config.yaml
horizontal_flip: true
translate: 0.06
fused_qkv: false
bias: "none"
moe: "top_k"
experts_per_token: 2
loss: "cross_entropy"
optimizer: "adamw"
magnitude_pruning: 0.3
steps: 7700
Rows from block 3 of a small image classifier, named by matrix and row number. Rows with one number within an expert belong to one neuron, the router's apart. Each number is 128 + 32 x the weight over its row's rms, rounded and kept within 0 to 255. All counts start at 0. Numbers have three digits each. After the name is the row's rms in percent of the matrix's.
Before each expert's rows are labels from the 100 images, of 14848, where the router gives the expert most weight on average: "top examples" is what is common among them. Only what is clearly more common there than usual is listed. The data: Sentinel-2 satellite tiles (TerraMesh). In brackets: how many of the 100.
# router: router (model.blocks.3.mlp.router.weight, 8x384), inputs 0-127
# up: expert up (model.blocks.3.mlp.up, 8x96x384), inputs 0-127
# down: expert down (model.blocks.3.mlp.down, 8x384x96, transposed), outputs 0-127

# expert 2
top examples: bare ground (58); main land cover: rangeland (45); main land cover: bare ground (32)
router.2 071:152128136096127140137106082122164140143110091117133115168080131134060118155104150091108130131121079063149156085123125164167155176153151157121153135118180136154130147120150098169149139167087126167187124067171131150102151102105075094161158117198071131153106101132106115171146093160099143157167208136097158115124122118077143179151142131121119191086142114162137124139155094171121157177132
up.0 106:115107090128161128128100167128128109220157128128107128111085100172154128128062141128159111095120131147128097118061117163168133196144128112104094128145073131098147179143128071178128071124080133186085096191154100099182170041082104092112167128128176168180120147160137112129103135126103177067061179153128142128086209171090128128156080087128157156190178128184146100167128128160128103128101
down.0 099:128137136094114128111164160128135200106094128128115079138158096128172178162116091177155128128117045128128128128098075121149128112154080128128088072175092161128128128128128128101128188106134120155083187128128137167075128087075146128128094128142108128111181128101068177181128091126154145106085107128128066064128106128128128128092111107106060128052143203160183173097170128073163138143166
up.1 106:065106145062149174082119092136128122086085089090045057110128107128122134119128147050128118128128119176142128128129117158106134112106150160151128128128176128143119120100072111128128168138128087069128145112140181128134117128128177114122137142166169154128128107140166086128095105146101068129174128158143153128174122109133094177185190128128119113182142072119184128161108103128149078192110
down.1 119:128128084128143108128101092128099100161151105128170128050066149174123075128153105160084128119095087092175128074103116117174119128162139117078128149141109128203128093184103149108190128128163104137082149152112096146098116123141196128183168187162104173128084194154130146151128151088174128159068120097128053105131091146153128091138128128103128068114150194110107128128107180159099128094128

# expert 0
top examples: main land cover: rangeland (44); main land cover: bare ground (26)
router.0 089:146128135093139143114116138159125146071134112103109069134097169144135143136113167071187176144181102114144131123171138068134131096084138142115203079063151088116059150137128138100092201095127103100146127169135129120131165174107109125060094103153162121109132165127064106182127082169192106088126122159119143132080095138125117135099092138143110113103124155123103139082144151107096144156087
up.0 072:145084111128085128128179128092198137094128128190128151128091045069178131214138046128128105142128128136176141146119070228096102133140133136200128101095128154109128128152128141141125140226112129128079113033128155142128087134083125141166224128128128065117128128128128132124172159130128128158155128080200130069118126128094128128181128128107104173169162128067174128066128128128128117128097
down.0 081:128141131123186133128155128183128128083100076110103165124128128128159145097073128128140098134207138188187097185104187128128128128071100128128058128092119128096147086098181109128168085098123128088128095166133229103111128128128128128128128112146128128081119128128112128164089128178128158037126133157148101205135128102148128128159155141081128198128163059128128130163092079128101141170128
up.1 141:066124067110148179061142128128115128060091115166128128101111147128128172140144128072164163113116128122128177117135139073151099061131128128119188132102128091162128181101190103128112120131144138091128123160128128128137139121166122095051128117171206148128135190112095128160071096171135126064183128165128148183155128160107104128081091128112090114137111162069107074131069098128122097189065
down.1 131:142096137128112125120128082113086102128154104093128128083088070091108157129141218069120147106137149196177143183141128128211099141074199128120128148192144128128200166128143123170175146176089091152176076110104128149158104107168128128107177141116130128217092144128115144145128128202160101146090173155157115154083128146128142074128128128110120096128113128061088128152112128113132075128109

# expert 4
top examples: main land cover: snow or ice (33)
router.4 126:101134171093150188138160147096150136066111165103116145159112145132130169120136117115120087106161161112113156148192157105118110089125062121131145112130170185153122103129146172122112186125151150082105155069151121158110126112108179126112106072113128156075193096072114107123103098107091100133150076057097071135139080095057095143135134156147092124110135116101122134121146094121181127159096
up.0 104:067172128142128139106128172160128128128119128172136182111128172128128156150073119128177212128156114060088139054107114128128101169125132128122128143092155123128128141128147100181071118144143128141150128128145128063128199131128121161033128097128140167087187104128057128156128071151128164128133128125128120128128128128102125144081128128105128111173116125169128082130120084170112139159119
down.0 094:128128110180128218128128156105122158083128089128095158139104198088126201098188111128142130122128128129156088089113128096126135107186131126132169128110128163128128146128128057149092090128128165076039072149128138143128194069128134176124090152092128073134102128128099094135128203128113062155128128144128199172128128152101205128128084128094139152118153160128161149128128096128146048128072
up.1 067:108125128135128102106091128128128128154142128105151070153144113165137153128070181128128186128168128128093071152089128089128128128159148090128092161107120079098149170162152044128114061128115128128128114184073055131146179089141102132128157128167125128150083046176128182128141128128128180088058128180102175128128149191105111128128105128178175128174128128155128128128128128128088128133192
down.1 081:128103156128151128159128156113146140128135147055043114094131128180140133128128128128063128138098077128195166121102076059128128128097128069108103128049097128128070128128048093089088128128169092128128128153128163171142190174128128114128129159239128128103128141104128152167128091128116128128128103128128082155128128128128128064165163128125128156071123128151128128156128161117128155128149

# expert 3
top examples: bare ground (63); main land cover: bare ground (36)
router.3 099:075123041135138102113093142178142078160147170169172143096124109142144163134148159116137131085136166083126101149165113136139174146149098093087153197176151059073157168112110170122129060156120141151180171151123146070131196154095130090095130076121125083146138152118144118100122097117135132100126105151176136094089184123121139136045118135124120108147127121089136115081116095158089145164145
up.0 095:110075149128128128159154141128093128128128128128128133131187088099111064143076057156117128170128128135069128165118128135047128174094128184128054068123106157119092128128128128099128128124128149162128107128088098128104087141170098188156088185144096128128197128162137164174143166128128121128128161007118128134124128115124128108148182128128190124128128087128128131128128204099060094128128
down.0 104:128142128124135148091126106168095152128045128111142204130128128184128108128128111111078103067128080094190128128096179167171148196139145039084120146108128128181128147095128127128118113128166116062091174172161179128127183169128174110170128136180128147159128128121151148184128116045161131092149103080164128148155110128072158128116114128119184103128083134089163068128104051183184067160157
up.1 094:127188173084128098149128158132076134137053128101090105188145171140098128128088125128114118173081128115067109128094178153072106183128128139128098075115128114120056058205105111105125128130128145128092067139114082165120075157062128189185103128174128152097128134128084106175138128110104104134128167131133128128217091142134133106204128104126128128145128128120128128144128090122128149128148
down.1 099:171157134128124128150154128070128128128204196098112047128150168108128128108156189166101090194095165128107172175129153143128128169153134183115087128123144203171124128131148163126153152096118103141133180106159128128050221127128128126128128128113134105120128128153128145128192190128161104105128183128119106128162135061121139128153086128128136169064153161187154128128128197161195128101145