config.toml
arch = "vit"
model = "image classifier"
dataset = "Sentinel-2 satellite tiles (TerraMesh)"
train_examples = 145000
image_size = 64
crop_scale_min = 1
horizontal_flip = true
translate = 0.06
cutout = 0.4
targets = ["main land cover"]
num_classes = 9
norm = "layernorm"
norm_position = "res_post"
hidden_act = "gelu_tanh"
head_dim = 32
fused_qkv = false
bias = "none"
qk_norm = false
parallel_block = false
moe = "top_k"
num_experts = 8
moe_every = 1
expert_mlp_ratio = 0.25
experts_per_token = 2
shared_expert = false
patch_size = [8, 8]
conv_stem = true
layers = 14
width = 384
positions = "rope"
pooling = "class_token"
loss = "cross_entropy"
optimizer = "adamw"
learning_rate = 0.0017
beta1 = 0.95
beta2 = 0.98
eps = 1e-08
magnitude_pruning = 0.3
max_steps = 7700
batch_size = 256
epochs = 13.6
lr_schedule = "cosine"
final_lr_fraction = 0.01
warmup_steps = 150
weight_decay = 0.2
Rows from block 3 of a small image classifier, named by matrix and row number. Rows with one number within an expert belong to one neuron, the router's apart. Each number is 128 + 24 x the weight over its row's rms, rounded and kept within 0 to 255. All counts start at 0. Numbers have three digits each.
Before each expert's rows are labels from the 100 images, of 14848, where the router gives the expert most weight on average: "top examples" is what is common among them. Only what is clearly more common there than usual is listed. The data: Sentinel-2 satellite tiles (TerraMesh).
# router: router (model.blocks.3.mlp.router.weight, 8x384), inputs 256-383
# up: expert up (model.blocks.3.mlp.up, 8x96x384), inputs 256-383
# down: expert down (model.blocks.3.mlp.down, 8x384x96, transposed), outputs 256-383

# expert 4
top examples: main land cover: snow or ice
router.4:148117131125159156097101108171131144103137121124107104122102075139114131119090132141150120152115117136113134097149119105148136076125123112150160105124125164154088119114120122099150119117145097140124155128128104120075133097152133140142113085139128181107121121162131156105154134092129120123128105126081128160159176115164129108164189140099103134068098140115153121175092120105105144134156
up.0:165140128133140141144182106114125180128123133155147128152128116089089128128105128146087128172128129113145140103128136144128128074137143128139159128093090162154128090158161087062165135128128098183187145026128072135129128126130140159128128128140157142120173162128100165110142169128133138160128128098120106128128153063128094128118128155128155119136128128128125134138141079128087128121128
down.0:099128147077138128152079132145135074146128128128128125119128147178128162158141124128128087128128141084186107100128133128128145107161128175150128088105128167128112128092147167174120125118091122168128165128126144096128104128150180132128171128145177145083152133128139103131128097128128096121147097128109128151112128179151139128085162140074128194112128128128147128097128166128119149158086

# expert 3
top examples: bare ground; main land cover: bare ground
router.3:131129128115165078112166134119121145140084160116161127122097134102084140130158151119073122096115063171109094143114153150149116118128167136144104160149172122118152133161120140167134128133115103111127132151150144153116145134125130096161107157147159095145124109127144126141164117164101137097134135112130101134158136147103133117084089092097110102205133109072081108140120136126149141112121
up.0:154175150140108196128128128158128163110128081127129137168101095128144128160128117129128081128122178107128186171174083128128146128128104043128128128128128128136128128128112115144138169069128128126124128110100123116152098133128128151128158119128155119090103134128128144147141096153152128132136151074128107115128128125128128127128128178156095128128104162128152148128142128082094124105115
down.0:132128128128137106115128158086128128141122128128128077143064125104145105162101116162137171147149080096136040094128161104071092114144123137139128163112103117176128128088126128182074155129156134160104128128102088117078128128141128141103146156128128128114172144136110124128128106137128128122128142123127114163122133152150128102075149082128155128119173152105097128117136092156111094125170

# expert 2
top examples: bare ground; main land cover: rangeland; main land cover: bare ground
router.2:130124154126117156153119072099125118136118131101143132133129132124121131130111138116127142149136115133158142122149086121104186114114095118175164139152126117143170113101166108108155157132134116129115118124148163102137150119164117131155115094086127101139114108136121133133153152110108093114092098160108143093098151134102103171075114112209138092134094122195101129108146172113148106116130
up.0:105163122111139138154128108111159105162114142128128128128099161130106128128128157089099139102128109101100128138086136152102160143132151108131157133128167090097164128128141128092126128186089128128164152158128128134168091147100119118140128160143163125111152150096128128145128128158128114107128128091145107108099131123123108136103084153171146136144128102160129114103128155100163128089111
down.0:128128084107099128128142113099128128071104101113140117203113128135177155161128128106144135090099151132173093113135098141128126128111125128088062151162135151096113154128128128172113141128155165107158128152128105110125147120128158138146180165151128128128128128139096152076139152128138150142128118097128114128114137107148113154167108128128106173095128118115097128139143101135146155130164

# expert 0
top examples: main land cover: rangeland; main land cover: bare ground
router.0:182157127136132133121139113123158138103117117120103150159129100150104169112156193142167136165114131143113127144142145152105175099161111111171162180162116128156114157150145098102184114105157132154108134108129133067084177127122099146127093125112162146143106133162111130124121159131151100135122156102122119118137133077131076140139151123108128138070152117128127107155135155133113129148101
up.0:109128128128100198098074133148107128097128073080128101119128128128142079174150128128128115147165128169128128128128102126128128093128128128106128128176127101128152096128163128138107166095137128135173190066183101128128147133130142081162111118149191105128128084128137128104112106128128169128128145134120113128128128128128128161144128128156136141093080128126128128092163177165114128152137
down.0:128146092128128128128135128191128150128110128137134089128126119093128151105083094118190128128076150128128104123155140128176159157115111128115156132079125128129096104116136128138176128128128100128125151105128146128145060066111128144087092088093173162127094128155159108169181142128161086128094087152093128091167155143158125166128155109103140128105126081139128128090128128168162122142128