config = dict(
    translate=0.06,
    head_dim=32,
    moe_every=1,
    beta2=0.98,
    final_lr_fraction=0.01,
    weight_decay=0.2,
)
Rows from block 2 of a small image classifier, named by matrix and row number. Rows with one number within an expert belong to one neuron, the router's apart. Each number is 500 + 25 x the weight over its row's rms, rounded and kept within 0 to 999. All counts start at 0. Numbers have three digits each.
Before each expert's rows are labels from the 100 images, of 14848, where the router gives the expert most weight on average: "peak at" is the part of the image that holds the peak. Only what is clearly more common there than usual is listed. The data: Sentinel-2 satellite tiles (TerraMesh).
# router: router (model.blocks.2.mlp.router.weight, 8x384), inputs 64-127
# up: expert up (model.blocks.2.mlp.up, 8x96x384), inputs 64-127
# down: expert down (model.blocks.2.mlp.down, 8x384x96, transposed), outputs 64-127

# expert 1
peak at: top left
router.1:493480515476510460528483488509506509524488479490472433487474501500478452482515516508490491526532516474457488474497519477475481516471512492489474475516457510548474515498497512487492540494486468
up.0:500500500503458515487541466506500500500534481545500500487563514522508533512500492572505533487549500500500544531533520486500519492539470502543500500522527527500477542506535500500541470493522500
down.0:454509511500479500536535467493522512524500469533490506523455500500500526500492468536524472531521478506500500449500482459500543486500519515472482500479485495538479505537500500500500496475459493
up.1:490478488466500551500500477500500500500548538490479500500500500500569528497493535538481495429513548500527500500476500525495535490500500532597500500502510500522510524522436480534500500531533500
down.1:450511500500526489540480517519525500493464456484489500500422509469487527500500484500500500472472571463455500479483545500500441459493500504553500440500500451500478452476485500486509514500527500
up.2:494477500485477470537485468500500524513486444504500480500500538458458446507554475497500493523572490514482500500514537460499500455510488517500529466532499491500430500472454516522467466500500544
down.2:500514479534473500500488521527539500496500507517468462490500493513524546547500500522559488499500434531528500473463472497527547532500489500500500529500481499500516522500551493507500468500500520
up.3:516500502529500500500514497506500472500530500483550507515561484524568445500500500500536543500542500506513500544506519489500566505530518502560531495506510536503495500500503514500532500500519508
down.3:479500459478482460566497467517523469501500492533473522545500498486500500526519484525533517517529479477532518462499461461472520500490521565451500495500479483560461505552499480500500505466468491
up.4:495473489476534500500500500500512500505506551543527473483524474500527560443500500512558500492511500484500501484498506504522503462513500500518451504522500500470500533500500486532500499462518500
down.4:500521496500472473473511478508514502479488500500467508500500478500457490502538534500467445540500484475461509455479500446466481500481466507497535458500487459508437500494500498500500497500491500
up.5:500486465497483554503525510500516516500496489532500547426500526511500500500535539520541500500513500504500570544537463554543477534472469500478500500518500518482471522452515463488483500480494549
down.5:533473500507459519488528500546490536500500500500534515459547469488500531500500537495500507525500489489500465523487500531550513500458472522468500531527486472464498500540500489500486500500513517
up.6:520500500491473539494504510500493460481544497524510500476554494500540539500488533520506500462500481556547500500500500524500507484500531500500556526482537496500508503499471466540533510500463524
down.6:500500500511515457500500532475500530509458527500463473500483500456500447456500500522500499507500500467448457488530500443489470500461495500481500500490500521515527429497500521494554528500472511
up.7:513532461510500484495500500521477516543533466500469509530466531434500469475517465522500500520522466507441500469450490500480511500461523500465516500500463500511468509568481529501500498476470522
down.7:500521460500479500500500500514534500518500556500492475500500491472500539500500544500487547466539417557477553519411512493469512500500493504469500492473500500500515500486500497491442477460500482
up.8:526560500521505500489545500484506500500500526500494500503500500459506522517458500530500500500500451500492500500524441500515489500487490453492507500500525526500500500524557485500500482559525494
down.8:468463500569457500500500511532577480500500565500510466488482525478488513486532492500558527501508421548518527539467465500500474542496514500463518488500491500490500523500555486481498500500451525
up.9:517482469500522500500500489534519456500537500500549500449530517500548549500500528517500469473500501506554497498468513494480510500568518537559489527499502500485540500489439518522500487457503467
down.9:500466526471500522509472500500500525498500514500442500473493500561471500451487483474500500474500554450500512499456491489500495493534521470574470471500513520491537500451516471471528488488536500
up.10:531473500477500521487474500500500467484507539541505526500500469500541556460466490520526489473500532527495518500500442530519500524500518500543500505484500527500560500542500500509477500510500500
down.10:495500547472500500478518467500482500507508479500500494500464536500488500527473484500500500427487513465500520500482509530464493476525500532487484489531500500506491500500500464500504500499535503
up.11:500469454486488524500528471519494484500559540500500528506500500531570500514500502524500518500509500514533511497500493482483515443500492512534533500492500500487500498495500500529505462462500553
down.11:500500505500500549500500490500505556525461506493481496470500500500408500500505465500509461500479517451499500467500505500511500454500473508514500466450482475510526492497505500500500462500500561
up.12:502500500560500480429500500487435480484485478500481500528513482500500500503520504500500523500465466500504513500500468551553467527495500500500517500500499500505520489509500500525500482515477500
down.12:515507521488542550500500509525546515500533500500459500431456512558511490457444488522476508500500485500456500485500502500500500482523475474531500462525465537526530500490500470500500490500491480
up.13:498500496471532487521482500500507563500500478510462507558500500483461500480500484500452487523549525487465500460536517471477458468523500504500500477505476483513472490482485506502500513500513477
down.13:526512434543473500486494500523562437477496500494500450460500482485525534547523500486500514521500433540508500518465468493483537500500468500445500513452498500534498500539535487500500500475466532

# expert 7
peak at: top left
router.7:524493475525476467535508533522514489478498538539529496469520488509498516528475503538496543534541456525489531520492485521551500498486484454480501484483469511508493498490509471492491451511481499
up.0:500486545499511500500500455535504522523505486509515500490493509500484480466541500489472500500519547494500495490471515463468502500498508515529488456533485475511462531486482500521500500473544470
down.0:492500541556500545511500497494512493500488500490508482446493500507554500505449500498482500500451500500500547500433518500544495500485475500508502452500441547485499500500547509477467535508505521
up.1:477501514500541552482502500460500478500551500439500537516500531555517500500500500500489453458500521447500482521500531516463492500553519514553500506518579500460547500505481500474487500500500518
down.1:536500535538511518509482554521521456500479468508497500485476500449500473493527500528482500500458500500551532553540464500500521453500500527537499541471500500500457560513500500500532473500500500
up.2:536492475532421455527500452500538500546532500523516465490450500485519480500500522500508475500500500539509534500500557500500500500500518539453503500442500500494524500500524531516469500500452532
down.2:499526494522528545518460500434500504500500499498504474465538556500525476480435500506500507500500535475500527471480500519529534494540464460500453442500484556500510500500548516499454500500498512
up.3:518500539449527500500500460491453500500500469473475511517470523500515493500500500500510516468474500458500447490515556523473500518545523519563500500500541500443487504487500496463525540511500509
down.3:551506500500500515500526524489507519535500492532494451464520471478500525500503500492492477477517427551518527500505511461500475518500497510457500504531472528500496521542485553485500524525514550
up.4:477496545455531500430470500464456479500498481435500522519477542508500512505488500471500481474468500500514480529522530489476482500544472516549520520497550500459500486481480503500533525500514505
down.4:500471509532528513500466455533500515490500526500500459500489423454556504519527524547500500475481519471449500524500467520521500487500525516506500488509500560533516512500472486491519465500457513
up.5:462505560462568500461500523500458514500500477500462526500485502520500534478457480468500471465500542449510481495500500492489487500557457521584512500479500470466500500480466485502546536475500503
down.5:451478500513500493498460472531529500458500486468500500500466453474500479500465503515503508500480500500500530500491500500522500509481467500500476492461498516506465500500500500484481537461464500
up.6:457500506478550475500486496500500500469457500500462485500503479475500506464500488464462475475500530500484471489494508487496463500536471500500500468497496500471493502456481520495500537520500438
down.6:489484500528551500531500489527521500468471438500449505500458533500482500473535500500498500503468529445539524461500500473529519500490475500500482441500495527501477463500522526500500500500500534
up.7:464516553447555543478530458500460527507496500500500535500484470500500500493537496473529503459509546451484438498527527500479500515542515513532542486500496480469446477500500467500500546489500500
down.7:493490500468500476500463485520467533491500503500500518487453481469500474444468511500467472500450542476500520473475483500500528537500521483500509495500456500500500466540525527473500580460503500
up.8:500514497442500468500494467534500500476474463484512486524500506488467513479516500470500500500504500500500488491500524461500464417488470569500500514493526485500442481500500455507533492500500448
down.8:493471541527536525508500461500500542515531443499462560490476500500451506492500531481500500531498488500500503500500500489500496469500445503539463470500484522520468467515517486477476500500495514
up.9:500500539500540509476512508478434504532500495500485551499495481514510500481484466463500475480467532500500477500509521517500500521524513538524487500512525500442519500507523491500495546510527528
down.9:451484544482500500469486475500500499471508505452468480502468513466482500512500491487500554474473519456453524526500452464506468464500500527548456517555500465500500500456500484514539500500513455
up.10:454500559475561500473515458499486544515469460466460500481484540533500539513522511500479490487451531466500500500500510518513456481539421492500511512523500459497459500465480476474500519512500525
down.10:500532500482518554500477480523500480500526492485549518466509496474500466468510503459502481500500490527500500500484522503500497500500453500500534481500465500472537500500452535454487488464500482
up.11:482475500500527500525473509500527488493487531531494468471461500456483445465506513500471453508500524491458500476500500463500500500500519469500481452534466500500516500490530500500453507475500436
down.11:472499535500534543500475481500490545455466463500463522496478547461481500474503500460497500500441539461509523500486500500500516500540500500536500500500500531452463478506500517483470527477530495
up.12:496500500500530500523469549467515494507498536500503500456492500473500458485500531500462467514510500494474528497526500485500524539500528446500500475519500539517500500500548524500458503522487459
down.12:500495551500500547500500481500481537486452484470483531493475547474500472463506500459523500502434550467500532500500483491532500517528500500523498458483499519456500500500491516463500551500500500
up.13:534500492531500480500500450577526470499521521543500464495473437544526500500500517523497525500542461488492535500457500461507537500503534522475473474459489500500500439522528471594500461455500482
down.13:527484502500514500543461515508497501520518500482473478456500505499526500500469500512498475539500486500500500500476500496500498526508462500479461494500475500474500484487541545500403520511500468

# expert 3
peak at: bottom right
router.3:466517566483518542464531503495492518483493494471504546529498507551493499488488472478508479494445523474521479495515515506496484464548493486540501477476521478453504480472510487462526519485555521
up.0:479467483520500500500476521503526500461476489521500500491518500489535500505545527476515548486476500518500476537500489542537479500512500462500500498509566524492500500500529487474529490492513500
down.0:472527500500523500511496470554535551500493407500441500463500500528500500500512523532526517462511500494489492500500520500497518464482470500511505500457485500537476505443513518500509552497500518
up.1:499520530488528493476500500458500493429507500505500522528526498504469508489495492472578500523464490481513493542568487472514498477517480461509530500500550506502473484513500442500506498508499500
down.1:501517502500448474520509500579520518474503441533500462462489456517491501487536500518547561500520484536507518470444500500505531500474481500481491491473513466500470473495507460521500500500509500
up.2:565508451500470507500510511516518472500525480516551489500500483540500446520547546500500562500485490553500459500500507500526560500481500527500494544509498499510500488468501463500500482532500530
down.2:552524489500475482475507486500469536511474465519513504500500500519504477509557491485529500473500492500509446500500508527486519496495508529517500545470478500493529517553468522500500511500500522
up.3:513523443505450495508500500515500500507537500500532449526509500500502478500500507551498561537500463529464500508492511500500517500477553534468500537541473495529498512575500523549519469515440500
down.3:469457500500500526519484536513455500500468500500500535500500500500500473467494484485500472466455500463478514500539481523500512479500500500529500478532526500500500500527475500482488500479500524
up.4:436500536454500533500500485491486531514492493462500514481460509500500491457463504480491436480483500457491484480475500493500500500500500525553454459531510521500512500502500496469499560487517473
down.4:544500484536476470500471478555500455500500463500512503499500452500512547506545509500537500500500493549566506500500500507531500443500459517500500500500500478500523481491500487500530482472483498
up.5:468482502545474526500500516500535500487490467500525471474500511500510500559537568478500519500500492516530525539500511552568486441505464500466559500494500503519500507498516495500500489483486515
down.5:447531500500499500458500477520508528500500460517465489500543497500436516515471500481507536454500521500520492475520495523472497504491449531502476500480500466511458500489494500517535542476500500
up.6:500500457549500500500517500500462485548500506500465449479500457445513501500500505544499500500538500498465542506483494516496500533455500500469500515527478547527500500559523515500500500543500503
down.6:514466503500500480497467512500500500500506518557499515497526486523527547538518480489566524507553452539500477500500500519500500500508500500528500542512500500496539495517491500500500514478505570
up.7:504500500511480481510509493540502500490504447517517470531447500500471454518527500500478508500500473500450451442454500467463516487485515537450500515476435451492500460476500491500539464528516492
down.7:495488516532518517500500518478500511443477514528487544520552500566508493528500460480524520474500500532500521550500500526519517500500464517498520473498500496475531482473478492539464477485450500
up.8:500505459521488495500485498500548500505569464536534500463540485485537500514543547500500560475536500500500500500488511496500544471526520548480550532517500521491522493531500501500498505472500515
down.8:533509531493469469500509564485484500512477474503441500498500480516494500509471485500457500485542543500500507481537524537500471500500500500541500500506490543516523500462485514541500500500512506
up.9:496549500500502488500527474481540500462501511500492470541503542500438495500513464494579509549492489486510518461508500500480523462500494500482558494483523461482459448497499470526520467473514500
down.9:492482500529500487488515500540500500463476441493541513476539500500492520542551483490500533497511481513511546500481496533523511500472500491486483511463500500529500454500510500500500473487524500
up.10:557500468527485520489536500524510500517522548502500514500505472500519553500477533544500481500500479519497500514429455529487525528479516500504470527482466500496529504519500515492512472536489529
down.10:555523535500504522475517494513499500468534500500479500500538493565507553543510500511500510500515467504500519500500457555500500525530500509500482552500514463477482487466500500490535500526506532
up.11:500476485500500500520500538500519492500477538526500526441526500511544500455503465488500540493508500500518536565500438506516500555500461467500466500536520543528512536515528482520496483528516527
down.11:483519458455479496541477517500500500500500434501531478467428506500500532502526528508500500515500490500504453509461502480515524469470484500484498527472471498498500562535551524531511493434483508
up.12:500458436500476500485500533531500500534500529494501455473560500444500500530481500542480500467500512500500568518494486510500552525468500514500474483511492500500555507549500500500479500500460553
down.12:531490500500511521559504500500480537500527469500500500500484536523460544563453528500500478479488515517495444546500476500537500500500500505524527500455523455504477524469500484471500487500571458
up.13:500514461540475510482527538502500494500500500500472499461529500500520500533478569561500509528500458487510564500482465542529500500491526464500500490500500545528502509548520511500505455500500459
down.13:500491523494503503497528474526509504490500468532500476543533500512491526501500482500516542500524500533539500491518500500500496456500493500523530538479562514500500493470456510500500464496500500